From a checkpoint of a small autoregressive pixel model.
Model: 20-pixel images, width 256, layers 6, norm rmsnorm.
Training: adamw at rate 0.002, batches of 64.
Data: trained on microscope photos of single blood and bone marrow cells, 194171 training examples.
Rows from block 2, named by matrix and row number. Rows with one number belong to one neuron. Each number is 128 + 32 x the weight over its row's rms, rounded and kept within 0 to 255. All counts start at 0. After the name is the row's rms in percent of the matrix's.
# fc1: MLP up (model.blocks.2.mlp.fc1.weight, 512x256), inputs 86-171
# fc2: MLP down (model.blocks.2.mlp.fc2.weight, 256x512, transposed), outputs 86-171
fc1.115 099 [174 150 127 108 147 146  84  93 108 109 156 186 111 133 146 116 128 104 176 125 145 100 116 127 109  83  89 127 146 108 144 167 129 130 188 137 166 134 127 177 140 133 165 121 131 180 245 103 171 214 140 121 167 131 172 137 114  85 137 135 110 112 156  62 137 137 121  95 133 165  70  96 171  83 115 122  99 107 182 142 165 103 117 141 107 110]
fc1.116 104 [127 168 126 120 210  74 136 183 162 127 144 165 109 113 139  81 106 115  85 128 127 106 157 144 137   9  85 123 145 143 187 134 100 129 124 158 144 113 112 133  94 115 118  66 135 126 142 165 168  65 145 129 147 145 132 105 122 124 148 105 117 104 159 115 145 147 147 163 132 113 147 199 120 138 123 106 135 185 146 106 174 119 183 112 141  19]
fc1.117 095 [208 171  67 107 131 108 138 214  87  96  87 115 135 105 163 138 146  70 122 103 124 115  81 133 180 135 148 129  87 150 144 165  92 143 168 144 131 123  67 137 201 137 148 133 151 131 122  70 185 116 124 131 132 174 125  67  68 139 122 149  87 139 112 115 130 143 159 135 121 134 149  98 114 100 125 150 109  88 158 131 118 160 142 125 147 179]
fc1.118 100 [131  81 134 109 133  44  91 135 125 118 177 139 118 162 128 118  80  82 152 122 185  97 104 146 183 149 143 140  82 154 140 112 129 128 159 118 154 127  50 113 105 111 128 219 198 170 170  88 102 121 164 120 117 148 117 114 149  70 132 146  90 130  61  91 140 135 114 128 129 123 129 158 144 113 133 129  70 115 125 168  96 172 140 112 125 107]
fc1.119 088 [123 106 137  96 115  60 112 105  75 121 141 119  86 149 114 140 121 175  91 142 104 174 121 136 120  80 137 123 135 138  99 154 124 137 127  83 141 136 125  89  98 131 101 139 124 150 206 128 152 154 104  85 177 106 127 132 128 113 121 131 107 171 109  80 126 138 172 123 124 129 128 132 172 156 129  71  66 126  84 130  90 157 153  92 158  84]
fc1.120 110 [ 98 169 122 143 102  96 131 172 192 204  74  72  75 131 152 120 157  72  92 128  89 197 210  93 111 138 176 144 167 138 145  47 139 122 111 131  67 161 137 129 118 133  85 133 104  70 174 110  93 170 132  79 143 126 119  94 123 141 126 147 162 163  72 183 128 146 180 124 130 131 127 116 113 187  97 132 117 104 136  72  92 108 151 118 147 144]
fc1.121 083 [162 162 154 143 121 173  56 126 122 128 135 157 122 123 128 113 117 110 143 101 148 140 136 143 171 124 125 147  79 148 122 193 181 151 114 111 177  61  62 106 143 151  67 121 125 177 169 150 151 153  67 144 143 127 190 176  56  94 161 160 128  98 103 153 105 122 135 145  47 131 105 137 109 122 134 121 129  91 122 208  92 127 130 144 126 126]
fc1.122 106 [108 139 128 142 123 137 162 102  42 161 174 133 137 111 172 102 134 169 107 101  84 133 124 121 157  82 176 121 135 189 176 125 165 124 129  86 136 126 105 114 117  86 156 142 144 128 154 142 104 107 129 128 130 138 140 141  99 157 161 162 102 177 153 130 168 150 133 143 181 119 130 198 149  62 141 138 155 116  95 111 125 218 147  53 145 109]
fc1.123 090 [130 128  64 146 135 112  93 128 125  70 127 107 101 193 147 141  67 153  67 132 177 102 209 107 166  96 130 115 131 128 159 122 119 150 130 100 151 104 134  94 125 111 188 113 130 144 102  92 144 154 137 108  42  90 124  73 136 134 126  94 119 123 166 177 132 160  74 130 138 135 115  99 197 116 140 108 130 105 118 154 151 165 116 136 132 175]
fc1.125 106 [149 108  63 159 139  69  94 136 128 122  96  84  96  99 120 133 111 108 152 195 106 168 118 127 124 139  87  94  85 164 119 112 197 167 119  83  93  85 120 163 109 106 139 113 119 164 154  90 112 148 129 126 166 155 138 130 215 149 118 127 106  73 153 156 182 162 106 111 100 108  75 155 109  94 125  91 117 140 180 130 140 179 128 163 124 154]
fc1.126 099 [111 162  79  97  90 214 139 170 174 128 110 140 130 130 107 112 149  79 175 125 154 127 111 121 128 117 198 106 142 128 124 139 187 140 156 178 113 148 169 150 171 170 127 166 140 121 139 133 161 125 132 172 137 101 126  69 144 216 128 136 168 149  64 146 140 151 176 115 107 142 155 161  93 127 168  80 164 149 104 157 100 117 125 103 179 144]
fc1.127 097 [128 131 132  97  94 150  95 156 120 127  74 118  96  57 136  70 132  98  85 198 145 199 162 147 133  92 153 131 146 126 133 122 165 184 105 141 147 125 202 138 128 131  44 103 104 127 182 102 182 131  96 119  54  93  96 110 164 139 167 147 127 105 140 107  99 129 152 110 122 137 121 134 133 122 125  83 139 159 159 126  88 150 108  82 138 127]
fc1.128 110 [133 179  81 170 131 136 107  72 137 162 160 113 100 106 143 113 181  43 117 120 113 217 197 112 176 124  77 119 160 124 206 128 140 162 213 169 124 130 131 125 187 132 134 172  89  88 154 113 153 156 208 121 159 149 122  82  80 163  91 121 193 168 122 143 170 140 204 133 136 105 137 133 116 109 102 131 131 155 152 142 160 153 166 196 145 150]
fc1.129 099 [156 128 145  92 127 134 129 118 111  99 113 124 143 177 140 100 147 102 133 134 122 145 122 111 184 108 159 119 135 129 178  58 130  89 145 130  82 117 116 170 192 147 124 151 169  77  46 125 228 207 124 128 171 114 146 133  90 154  89 146 111 123 180 139 170  98 143 119  86  87 128 121  96  88 123  88 127 125  82  87 135 139 113 127 144 133]
fc1.130 106 [119  97 127 103 102 123 157 157 106  92  85 117 128 188 157 110 156  98 162  32 116  86 168  96 136  42 194  96  50 160 204 164 114 116  74 121 148 111 123 168 131 108 136 144 160 143 118  90 106 118 111 158  53 131 137 175 135 121 129 176 150  89 132 164 127 127 188 150 154 127  76  78 172 157 129 137 139 131  98 136 130 220 146 184 164  98]
fc1.131 101 [130 100 185 143 138 185  95 192  72 121  94 145  59 115 161 123 174 134 128 122 124  92 152 130  66 129 185 217 106 140 160 128  81 119 159 170 106 126 148 129 124 127 147 135 130 127 113 139 126 159 175 128 126 143  99 122 157 110 106 185  77 128 126 128 146 140 101 116 172 185 127 105 137  91 136 120 103 116 104 137  70 126 148 102 140 149]
fc1.132 092 [134 126 128 177 125 133 105 145  64  89 125 146 125  87 117  88 175 163 131 150  85 106 113 182 135 106 161 195 115 155  96 176 112 183 127 158 126 176 131 120 124 141 147 134  79  76 110 109  93 123 157 119 131  88 126 142 131  95 144 113 132 189  61 150 153 130 103 181 166 126 119 105  99 134 141 136 141 196  76 141 133 125 129  83 145  93]
fc1.133 099 [128 163  98 100 135 179 141 118 132 152  81 117 118  66 148 136  79 158 127 118 103 153 178 143 134  69 147  89 110 105 194 122 175 117  75 160 189 127 132 132 129 106 170 134 147 193  53 141 127 138 113 144 148 119 115 188 133 125 210 117  59  98 201 104 119 250 191 166 123 126 159 119 127 122 103 133 156 133 108  96 119 126 127 192 156 131]
fc1.134 107 [167 126 164 104 107 153  73 163 113  71 103 153 188 155 118  82 169 111 119 151 171 108 122 167 176 103 149 124 155 187 138 157  99 124 109 101 145  89 110 100 180 114 119 138  88 154 181 121 211 133  96 140 131  57 132 176 130  90 111 167 127 129 117 143 109  72 110 124 119  85 133 132 156 141 127 136 142 141 131 120 139 152 138 154 142 105]
fc1.135 098 [ 88 104 143 110  84 101 128 190 112 143 150  67 135 119 159 121 121 134 122 142 106 191 200 113 198  98 124 130 109  90 131  92 135 187 129 138 131 130 108  99 142 107 155 143 129 113 172 181 164 108 131 147 143 124 116 127 132 169 151 128 170 164  76 141  54 180 148  89 131 103 116 102 154 151 122 162 142 138 181  82  77 103 133 115 149 135]
fc1.136 096 [101 134  75 160 158 103  74 116 133 154 107 114  83 187 191 160 169 141  64 141 119 150 139 133 137  78 103 164 113 161 144  52 102 171 160 128 126 127 156 119 109 134  86 134 146  75 102 123 121 132 154 102 122 103 145 111 108 172 115  83 158 120  76 136 167 205  85  99  81 128 152  65  82 114 171 129 133 143  47  85  59 112 100 112 130 132]
fc1.137 120 [119 149 129 111 103 144 131  84 137 115 130 126 178 165 131 131 170 114 197  75 118  95 134 160 160 129 182 105 123 143 125 125  87 154 116  69 148 138 101 127 163  96 117  90 115 123  97 127 122 134 137  78 110 131  97 141 149 139 133 142 157 202  88 110 128 147 128 193 176 133 147 113 123 120 214  94 163 152 171 116 139 144 155  62  85  61]
fc1.138 087 [138 127 117 133 100  83 138 148 124 118  65 128 130  93 101  54 136 106 128 135 162 123 175 133 146 135 124 159 129 123 130 172  54 113 122 190 131 141 131 110 168 126 121 139 150 122 127  70 149 104 151 108 143 139 109 180  72 117 119 118  73 134  92 112  80  80 152 125 128 177  93 115 147 139 101  81 142 127 129 136  54 184 168 167 216 142]
fc1.139 098 [126 125 118 130 137 126 138 125 126 129 122 131  90 182 146 122 200  75  35 142 138 105 145 107 130 100 144  67 127 135 154 107 139 138 140 145  89 118 130 183 111 129 137 137 135 130 155 131 147 129 147  91 146 193 125  73 125 143 154 160 108 150  67 102 190 131 136  74 149 102 140  88  96 152 136 107 130 101 186 129 124 164  89 119 123 158]
fc1.140 096 [ 82 168 158 128 146 179 139  95 141  89 121 195  95 168 128 108 177  59 171 122 166 102 162  90 102 150 151  40  97 166 107  91 141 128 114 179 190 182  88 142 128 120 129 135 128 101 129 130 131 202 133 138 136  97 131 124 174 107 122 150 137 127 138 157 158 127 148 161 105 137  86 100 126  93 174 119  46  61 179 137 136  92 114 133 111  72]
fc1.141 100 [108 181 117 103 164 123  93 130 142  97  79 126 121 115 127 150 200  89 126 111 182  98 141 118 150 128 114 127 112 127 195 167 115  96 134 115  45 127 130 158  61 111 141 153  98  82 183 120 115 110 114 143 131 142 131 143 117 106 110 119 111 146 146 132 150  28  98 141 158 159 113  84 120 136 153 100  95 152 140 126 156 128 129 108 161 128]
fc1.142 099 [113 140 130  96 154  39  69 125 104 127 129 116 121 137 149 175 165 101 133 136 135 119 132  34 154 127 135 113  60 193 151 100 155 129 138 140 134 156  70 114 116  94 150 151 152 127 139 120 114 216 152  46 189  78 121 162 160 122 109 141 125 178 137 135 219 110  96 189 128 119 118 144 152  57 191 106  96 132 126  94 110 126 118 146 163 191]
fc1.143 104 [119  87 119 103 181 137 134  94 146 110  75 169 124  82 112  82 172 123 162 122 129 163 156  86 150 110 154 117 164 110 128 181 204 134  96 215 139  82 150 178 151 125 133 117 119 140  71 104 117 105  99 138  79  85 134 160  99 144 112 149 102 100 155 118  86 158 119 127 124 150 148 121 142 161 118 175 121 149 100 144  39 126 115 123 138 182]
fc1.144 106 [130 137 132 177 141 132 108  93  96 113 108 119 149  78 115 132 255 109 127 124 143 144 137 112 183 123 179  62 139  93 122 130 123 138 182 115 121 131 121 103 115 161 135  88 130 177  96 146 132 146 174  96 146 192 139 142 121 134 132 175  96 141 150 134 144 108  95 120 131 141 144 122 108 145 127 133 117 185 192 127 125 157 123 158 147  99]
fc1.145 095 [149  88 157 106 133  74 113 133 194 137 115 117 149 134 173 121 206 158 151 113 122 139 129  93 113 186 159 102 147 144 141 121 141 127  85 121 107 130 143 153 130 128 107 145 184 141 147 129 142 153 131 154 105 112  81 206 119  91 214 134 108 106 117 147  79 142 161 148 157 109 154  77 181 150 123  89 115 111 143  67 132 165 141 129 142 129]
fc1.146 094 [106 150 115 133 143 149 106 140 113 130 152 123 122 127 122 100 114 126 116 127 150 142 171  79 154 145 121 131 137 158 111 129 128 163 204 114 140 150 124 144 189  39 113 155  70  95 167 133 129 160 126 111 127 116  87 214 164 138 106 136 158 151  76 155 142 141 150 114 151 138 100  86 193 173  49 127 106 155 152 149 132 132 131  53 128 119]
fc1.147 100 [ 69 103  75  97 132  85 113 116 127  84 112 162 138 108 107 102 132  49 133  84 124  71 155 154 123 135 172 121 120  93 155 102 135 155 150 190 127 142 157 125 135 103 185 112 108 126 128 144 133 108  99 108 115 159  99 114 105  97 115 159 133  86 136 129 139 138  94 129 109 162 123 128 105  84 149  96  81  78 128 193 148 116 132 169 143 160]
fc1.148 103 [161 148 143 112 138 166 136  98  64  94 104 161 135  81 150  96 125 125 152 124 132 140 133 183 155 119 154 143 157 129 120 135 163 114 105 125 109 153 167 168  93 117 103  95 101 182 137 133 142 153 148 121  79 124 166 117 139 139 138 137 141  85  84 123 110 100  90 107 159 127 135 164 121 104 146  28  76 126 135 116  87 127 139 146  97 124]
fc1.149 102 [163 115 137 109 117 150  82 106 124 115 110  80 117  88 155  97 196  79 107 114 115 116 153  84 164 142  76  82 133 165 136 126 105 172 111 115 171 146 116 175 158 127 109 135 130 117 162 127 135 158  83 145 101  98  82 156 104 203 108 144 130  81 155 120 129 186 177 181 134  71  77  72 163 156 114 101 151 130 133 108  97 127 104 123  85 126]
fc1.150 111 [142 124 109 115 126  50 126 107 130 119  76  97 161 127 174 100 127 149 131 136 171 143 141 128 135 112 171 129 118 186 130 128 160 149  70 131 139 101 138 143 160  67  63 151 160 158 140 137 131  87 130 116 107  87 153 103 128 114 175 140 118 128 159 140  92 112 205 113 160  86  91 100 182 121 128  52 143 139 103  59 116 128 101 127 136 152]
fc1.151 093 [141 122  98  97  53 100 100 152 130 126 165 125 140 155 193 126 105 117 122 118  97 183 146 116 134 111 139 123  89 128 140 118 145 164  97 154 148 123 142 141 129 100 115  84  94  90 123 156 110 179 134 130 133  48 149 124 110 199 146 136 109 144 122 127 135 167 146 125 118 123 118  84  83  79 116 115 101 136  61 152 124 162 171  26 142 117]
fc1.152 113 [174 136 126 136 120 116 118 136 140 102 109 136 180 164 128  99  38 122  79 170 115 135 132 148 124  99 138 127 217 103 126 119 126 175 116 120 141 110 160 144 120 101 137 105 130 173 121 158 162 134  71 107  90 112 125 137 153 102 133 171 113 228  89 161 102 151 128 103 133 129 158 135 145 185 145 104 144 119 134  82  88 111 193 102 130 153]
fc1.153 093 [186 131 132 127 143 122 117 123 111 156 150  96 173 158 188  99 171  92 160 126 142  91 143 118 119 129 122 115 139 129 150 119 170 166 130 141 148 122 131 121 105 127 139 121 148 106 178 120 146  71 132 117 124 123  94 150 119 140 188 125 130 170 125 143 126 115 123 135  79  98  53  97 184 103 124  88 140 183  97  82 105 189 110  66 158 141]
fc1.154 092 [118 113  55 126 148 118 122 150 212 118 125 155 126 175 131 144 211 122 134  66 121 161 134 119 104 125  84 109 162 146 133 127  88 130 134 127 116 147 118 102 113  72 108 173  95 112 169 139  86 131 160  58 105 109 109 148 130 175 117  86 158 170 113 124 116 146 102 133  69 103 130 112 215 135 168 118  67 139 165 137  98 184 147 165 101 132]
fc1.155 101 [115 132 159 136 129  84 119 131 121  90  87 171 155 114 104 159 218 141 136  94 139  95 165 101  78 129 173 176 128 169 122 192 156 128 161 107 115 141 108 176 100 128 139 166 186  88 101 155 157 220 138 117 140 126 169  87 145 116  87 104 208 117 129 119 210 126 119 193 114 136  90 141 113 155 126 120 132  86 141 131 142 127 144 112 203 116]
fc2.115 079 [168 164 121  79 126 128 126 121 198 128 193 129 109 104 148 135 112  98  86 125 119 132 111 114 144  88 125 153 122 155 101  66 158  86 161  85 135 164 149 163  74 151 102 110 127 110  87 128 130 128 138  89 117  89 136 132 112 124 103 126  79 156 128 120 168 113 122 134 141 128 138 129 118 109 122 134 168  90 131 113 100 159 110 111 119  64]
fc2.116 118 [132 134 143 169 212  82 138 148 108 127 186 103 162 127  85 132 157 149  89 146 175 130  94 121 142 194 112 120 135 101 146 123 111 141 123 141 117 122 179 124 129 129 116 126 117  42 203 143  86 102 130 163 187 133 138 131 118  88 115  66 175 198 123 152 114  83 110 129 130 113  61 140 146 194 116 137 116  91 177 119 112  99 110 118 135 129]
fc2.117 067 [157 132 117 136  77 126  77 185 139 124 156 146 100 134 134 126 135 165 135 172 115  98  62  30  83 149 125  74 147 114 116 111 130 167 123 127 139 114 141 107 129 103  98 134 119 135 163 115 168 118  87 125 130 130 100 125 142 160 120 118 131 104 109 183 134  13  94 139 117 127 130 122 137 102 127 153 139  97  83 132 189 143 125  95 113 140]
fc2.118 079 [182 165 117 119 113 114 123 130 213  73 144 127  94 105 169 186 128 148 152 204 116  98 166 121 132 142 137 102 126 121 116  98  81 119 141 145 144 147 188  82 166 154  93 141  96 176  67  84 170 159  91 110 102 156 140 110 128 151 124 130  95 247  95 146  77 117  64 130 119 128 138 122  85 141 119 123 129 149 118 135 150 106  62  68 157 149]
fc2.119 047 [129 107 137 125 134 121 136  88 148 134 129 149 128 119 140 125 128  58  71 131 115 156 147  95 136 134 126 128 177  83 123 127 151 121 143 124 131 137 153 115 134 183 139 105 115 158  90 171 125 124 121 187 155 129 122 121 128  49  75 127 100 134 115  52  74 109 109 164 128 128 134 150  64  89 143 198 129 130 130 129 138  96 128 162 146 133]
fc2.120 138 [132 164 129 133 117 121  73 199 121 147 176  97 154 166 114 118 165 135 106 123 171 171 136 188 127 176 144 135 157 133 129 137 202 149 112 112  92 102 118  93 130 118  79 158 118 176  90 112 134 121 138 137 107  64 115  21 129 203 154 130 121  90 162 160 127 147 188 147 135 129 122 110 113 160 126  69 137 117 102  89  78 144 170 120 153 119]
fc2.121 050 [141 147 132 112 176 156 133 124 183 116 176 116 132 126 144 147  93 168 154 128 109 111 114 120 124 105 126 146  81 140 108 133 130  97 136 126 136 179 174 174 127 123 156 130 124 111 117 117 122 149 111 118 114 130 127 132 128 135 173 145 191 195 155 118 100 203 102 141 115 128 114 124 149 147 112 139 157 222 160 174 142 150 148 153 129 116]
fc2.122 091 [182 143 130 166 137  97 147 109 132 119 123 157 109 100 125 122 163 118 147 129 255 140 143  77 148 134 171 121 108 117  78 136 131 129 124 110 128 129 173 151 223 126 100 107 132 189 118 135 143 140 105 117 128 144  71 161 128  39 143 126 101 134  90 151 160 149 134 120  47 128  99 129 139 144  65 130 127 168 101 140 106 128 113  26  54  52]
fc2.123 066 [128 115 127 118  92 141 130 187 144  41 153 121 118 185 117 130 123 108 105 160 177 115 117 117 136 161  94  55 109 129  95 134 154 119 123 138 137 176 143 194 125  84  99 117 105 194  94 135 130 148 128 142 108 130 121 160 144 106 142 131 129 124 119 113 143  99 205 117 131 128 123 125  86 168 119 190 146  62 137 146 109 188 127  68 106 127]
fc2.125 084 [111  85 123 126 138 170 118 117 131 147 112 141 170 172 125 133 136 147  78 177 185  68 139 122 129 111  85 116 112  87 129 111  57 119 126 104  81 170 151 119 108 104  88 126 154 134 190 201  36 112 146 126 112 148 111 148 128 161 102 132 190 179  32 138 157 109 137 118 136 127 140 156  97  86 120 142  83  96 158 130 131  35  78 122 111 141]
fc2.126 120 [129 104 125 135  94 175 131 117 116 122 150 203 141 135 120 126 139 160 146 161 123 120  58 129 135 137 111  51 137 138 132 152  96 100 167 112 111 152 149 119 194  83 134 122 108 112  61 121 166 147 134 127 139 129 100 123 127 116 128 142  77  54 160 137 126  72 168 135 125 128 105 125 134 117 132 170  38 111 125 135 170 118 169 202 137 124]
fc2.127 089 [125 140 131 132 178 142 168  93 110 158 113 119 127 148 126 129 202 151 138  87 139  72 144 120 136 120 157 123 118  83 187 155  78 141  94 100 154 126  96 145 174 148 137 124 163  45 193 109 143 129 137 129 128 136 110 149 133 110 101 113 127 146  79 134  82 100 144 143 128 128 146 102 176  96 145 180 120 120 123 126 143  92 142 150 133 127]
fc2.128 120 [115 119 133 102 136  77 164 103 112  83 126 120 157 183  43 136 159 135  64 148 152 110 133 113 118 126 122  76 109 128  74 145 131 153 122 107 124 164 212  87 186 142 100 136  72 165 203 230 135 121 121 153  82 116 152 114 129 107 107 137 191 137 176 130 116 155 127 113 117 128 111 124  92 126 136  38 120 124 153 113  93 136 126  58  86 159]
fc2.129 064 [128 150 121 124 135 113 134  86 125 106 133 136 138  58 141 113 162 215  17 111 138 155 131  60  75 122 120 118  98 115 129 141 177 128 117 128  91 127 144 118  56 124 178 122  59 113  89 180  90  60 131  93 149 125 107 107 128 130  39 106 106 142 138 129  87 128 138 118 142 127 193 130 141 127 129 136 106 152 151 138 141 105 107 129 128 123]
fc2.130 109 [162  56 140 133 108 134 151 151 118 140 158 126 163 168  77 126 124 147  68 187 138  61  90 141 123  85 111 152 158 115  96 123 153 129 140 124 171  89 138  96 120 151  83  97 133 178 118 135 156 118  64 169 123 115 131 116 151 108 128  60 144 109 113 147  91 183 132 160 111 128 223 116  85 137 126  86 137 137 115 105 124  87 155 122 114  98]
fc2.131 069 [138 127 131 111 158 111 144 101  93 129 109 102 154 129 118 122 161  79 147  97  76 117 123 121 232  84 110 101  88  88 130 150 141 127 172 112 152 144 169 122 134 120 203 142 134 133 131 115  95 125 132 121 160 140 105 112 128  50 124 102 138  90 126 121  70  76 112 157 129 128 138 129 127 102 117 107 137 130 128 123 168 126 109 156 137 119]
fc2.132 083 [136 113 139 114 121  96 152  56 112 105 111  65 216 139 111 109 102 112 119 146 145 130 104 127 158 127 178  94 101 146  80 131 151 172 118  93 119 134 189 118  92 153 115  41 129 189  96 162 107 126  81 106  94 137 135 171 128 125  49 138 126  97 179  71 135 175 105 126 133 128 134 180 188  96 131 121 139 108 104 126 118 141  98 169  84 116]
fc2.133 082 [166  79 116 152 113 127 137  79 120  89 119 109 146 235 151  85 162 101 155 117 140 101 161 126  83 107 145 102 116 130  90 233 114 109 137 172 147 119 125  63 175 135  99  89 109 162 106 117 140 114 101 132 142 104 134 153 129 145 113 126 138  85 130 111  74 123 143 154 114 129 126  93  87  91 183 118 120 158 127 150 172  65 249 133 115 121]
fc2.134 087 [133 122 167 106 135 132 122 139 178 104 117 125  74  43 168 126  49 145 226 119  26 153 130 107 108 163  65 117 108 131 175 123 133 137 137 136 135 212 124 149  85 122 132 141  98 139  96 148  99 129 133 125 137 166 155 150 129 127 140 134 147 136 188 131 116 125  72 129 118 128 131 128 134 176 111 136 141 144 144 104 110 130 136  89 149 118]
fc2.135 097 [149 139 121 135  98  97 251 174 108 122 143 186 178 130  90 141 100 148 121  69 137  60 109 156 125 130 157 128 124 132 142 148 148 132 125 135 121  64 156 161 162 156 108 122 131 154  51 157 179 118 134 138 122 128 123  92 128 205 160 148 139  72 214 117 137 143 137 119 151 128 118 144  93 117 167 150 129 148 128 131  81 124 159 149  86 126]
fc2.136 063 [ 54 164 128 115 109 130  56 133 123 101 145 163 125  63  68 132 120 182 167 132 127 121 111 123 137 168 111 133 137 127 151  95  87 150 171 133 132 140 128 122  88  95 103 129 126 140  69 158 121 127 130 149 149 128 112 143 128 120 139 136 139 138 195 124  57 151 165 124 129 128 121 158 183 139  86 135  63 116 124 128  70 130 131  49 128 141]
fc2.137 163 [166 140 129 101 105 121 181 170 125 126  90 202 163 162 100 147  67  88 109 122 126  14  74 161 129 129 123 110 144 126 102 147  90 118 165  97 128 127 185 187 137 134 136 136 137 131   7 123 123  82 121 104 101 144 126 142 127 129 151 121 147 195  92 142 141 134 112 146 152 112 160 133 125  87 121 105 174 136 139 172 152  12  92 132 124 116]
fc2.138 078 [133 121 129 135   2 151 144 137 116  80 132 163 121 131 132 114 110 201 136 106 147  56 102  62 135 145  59  95 141 109 134 143 133 141 145 160 126 102 171 138 117  91 123 114 183 133 120 149 138 126 119  92 172 154  98 126 128 129 125 129 164 125 128 137 181 117  90 120  74 128 104 130 130 141 114 133 136 114 100 144 148 213 113 112 125 138]
fc2.139 056 [121 120 127 126 149  74 164  63 128 112 168 185 134 116 100 157  97 177 187  96 125 133 121 133  84 122 124 128 165 145 123 108  85  67 131  96 131 117 136 139 111 127 132  91 133 112  68 174 162 125 127 122 215 134 129 125 128  19  86 138 172 255 135 121 233  74 150 126 131 128 150 181 140 135  82 179 116 122 127 130 187 129  92 144 127 122]
fc2.140 084 [133  84 130 145 101  86 185  76 161 141 113 135 206 116 135 128 140 199 130 172 113 155 123 129 140 123  82 107 118 114  97 105 198 122  72 196 117 137 163 116 173 116 136  71 104 123 163 138  90 128  90  85  78 116 103 153 127 194 125 111 140 122 141 121 117 147  48 161 104 128 126 124 120 174 138 147 168 149 131 123 165 144 133  98 126  76]
fc2.141 109 [138 161 134 130 109 186 149 139 152 107 114 110  73 121 148 145 122 131  89 154 115 197 168  59 136  51 138 118 114 111 169 155 154 127 168 152 145 138 164 176 111 130 120  98 124  94   0 154  99  92 127 202 131 124 122 166 114 189  99 129 146 163 161 136 104 132  72  59 145 127 141 129 100 126 160 127 130 124 129 128 112 100 141 158 128 166]
fc2.142 118 [133 101 116 163  34 138 142  99 102 136 114 102 153 119 142 127 150 115 152  98  59  72 197 165 140 146 195  91 138 144 165 190 131 143 139 151 100 119 124 149 149 101 137 104 130 146 123  57 157 117  61 140 174 126  68 108 128 139 109 131 128 110 140 131 126 124 159 102 135 128  95 103 138 106 103 157 155 137 118 115 116 117 145  91 157 133]
fc2.143 130 [126 109 138 126 190 114 117 135 114 112 143 101 171 140 154 100 156  84 147 137 133 126 114 126 140 104  99 125 108  65  70 122  85 116 115 133 150 120 148 139 126 137 172 141 100  94  94 142 151  28 153 136 195 150 139 130  98 189 122 115 125 140  99 184 137 113 157 131 132 137 131 129  87 127 153  97 129 124 114 197 180 105 134 254 112 145]
fc2.144 083 [155 106 139 115 166  56 182 134 157 150 138 203 132 143  82 127  81 131 100 100 129 124 126 133 134 136 105 134 141 137 130  89  57  96 134 129 133  62 112 178 111 134 128 101 124 136 163 161 139 110 127 129 129 122 131 168 128  88 129 136  73 167 113 130 132  81  93 127 146 128 128 131 148 107  70 117 125 110 130 115 144 107  85  89 164  90]
fc2.145 076 [139 139 107 122  93 115 143 118 157 146  93  92 144 110 150 131  93 143 160 132 110 160  98  93  66 139 126 119 193 145 114 143 192  97 133 158  76  74 183 132 133 130 125 134 138 138  71 118 146 145  87 147 122 104 171 107 124 176  45 128  76  51 169 143 159 121 150 131 121 128 134 131 128 241 158 163 133  93 104 118  85 103 128 226 127 136]
fc2.146 078 [161 126 153 117 148  95  10 117 139 121 112 145 129  57 134 122 153 130  93 114  96 118 123 156 142 118 113 126 158 156 154 141 151  97  53 151 129 139 132 110  92 127 101  85 141  95 111 166 120 109  83 168 109 119 132 131 126 105 159 160 124 108 195 103 140 146 157 133 137 162  92 114 168  58 142 115 134 126 152 153 125 131 198  70 165  69]
fc2.147 078 [128 120 128 122 141 204 150 127 179 117 140 126 121 167 133 203 221 123 109 136  99  74 129 129 127 145 164 144 128 126 121  13 137  92 112  97 117 133 108 144  84 129 130  75 148 146 178 213 124 138 135 100 126 123 116 189 128 123 211 135  42 157  92 154 151 177 112 127 129 133 178 129 138 147 123  96 118 144 115 120 135 186  36 118 127 120]
fc2.148 126 [127 126 145  73 116 114 132 207 195 132 142  66 133  79 150 153 156 126 153 185  78 181  78  94 122 117 127 127 122  92 202  70 115  91 112 126 136 141 114  79 134 145 133 129 122  91 155 134 126 123 129 135  95 113 146  56 129 127 132 133 149 133  74  99 114  82  23 123 109 130 123 108  94 156 150  99 111  61 123 136 133 132  87 145 109 121]
fc2.149 080 [125 124 133 130 125 110 180 139 105  83 123 180 129 125 128 140 126 118 130 107 196 116 105 131 159 124 145 111 164 160 144 121 174  95 153 137 130 118 134 202 135 101  96  75 144 110 125 172 175 116  48  88 224 144 128 133 129 121  52 126  85 128 120 123 216  78 159 123  90 128 120 130 144 145 129 135 135 175  98 131 118 128 140 185 127 126]
fc2.150 079 [170 126 162 109  65 105  30 190 125 128 105 161 150 120 130 160 153 206 164 136 124  81  90 128 133 120 124 141 145 126 184 191 122 154 103 142 129 119  67 102 130 126 170 145 108 132 157 159 133 104  57 166 110 125 148 130 141 140 133 124 189 129 141 149 136 166 137 148  80 128 127 127 160 114  94 144 120 141 137 134 113 135 116  56 126  74]
fc2.151 077 [163 101 145 118 161 135  87  87 147 125 151 131 139  84 127 146 131 105 113 126 134  58 135 127 177 123 151 128 119 127 174  99 156 134 141 119 127 134 144 105  75 139 143 123 131 126 104 174  85 151 107 120 170 168 159 100 126 103  79 120 128 129 115 114 116 122 105 128 157 124 144 148 100  54 107 165  84 128 116 124 163 123  98  96  61 136]
fc2.152 133 [137 101 142 151 121 104 133 173 114 112 139 129 130  42 139 171 158 174 149 206 191 187  71 122 102 125 136 124 161 105 141 111 143 123 145 128 109 144  98 125 103 116 132 106  74 107 176 108 128  51 120 161  80  90 130 147 129 106 187 100 131  21 166 127 148 143  80 108 105 146 113 138 144 112 130 137 106  97 142 129 108 152 121  83 111 113]
fc2.153 074 [100 118 137 119 126 151 123 141 133 140 125 214 119 119 124  90  49 145 182 146 190 169  76 146 163 109 145 153 155  96 134 159 200 178 143 162 114 120 123  70 109 127 129  96  90  88 102 146 108 163 102 131  79 108 141 104 111 115 104  93 137 162  76 100 115 126 124 176 121 128 177 131 144 116 134 117  87  95 166 122 147 129 125  66 126 111]
fc2.154 090 [ 87  95 104 119 133  80 113 133 169 127  55  65 183 126 174 118 122  86 180 138 138 136 124 201 136 186 160 150 174 146 143 126 157 107 126 150 142 127  68  50 172 114  90 168 123 200 100 118 141  66 126 130 127 127 118 119 145 144 122 128  75  34 139 165  97 147 124 126  89 127 117  99  98 203 107 146 127 116 114 122 124 101 118 117 125 116]
fc2.155 099 [137 110  99 142 114 142 180 144 103 111 136  85 118 126 117 135 138 102 106 126 144 120 100 131 135  78 100 107 124 119 143 138 114 109 131 156 169 123 201 115 170 101 153 152 138 107  82  90 148  89 157 161 124 144 138 180 128 116 104 141 109 123 194 196 143 130 131 120 137 127 164  77  49 132 141 111 221 108  72 123  94  29  95 159 141 140]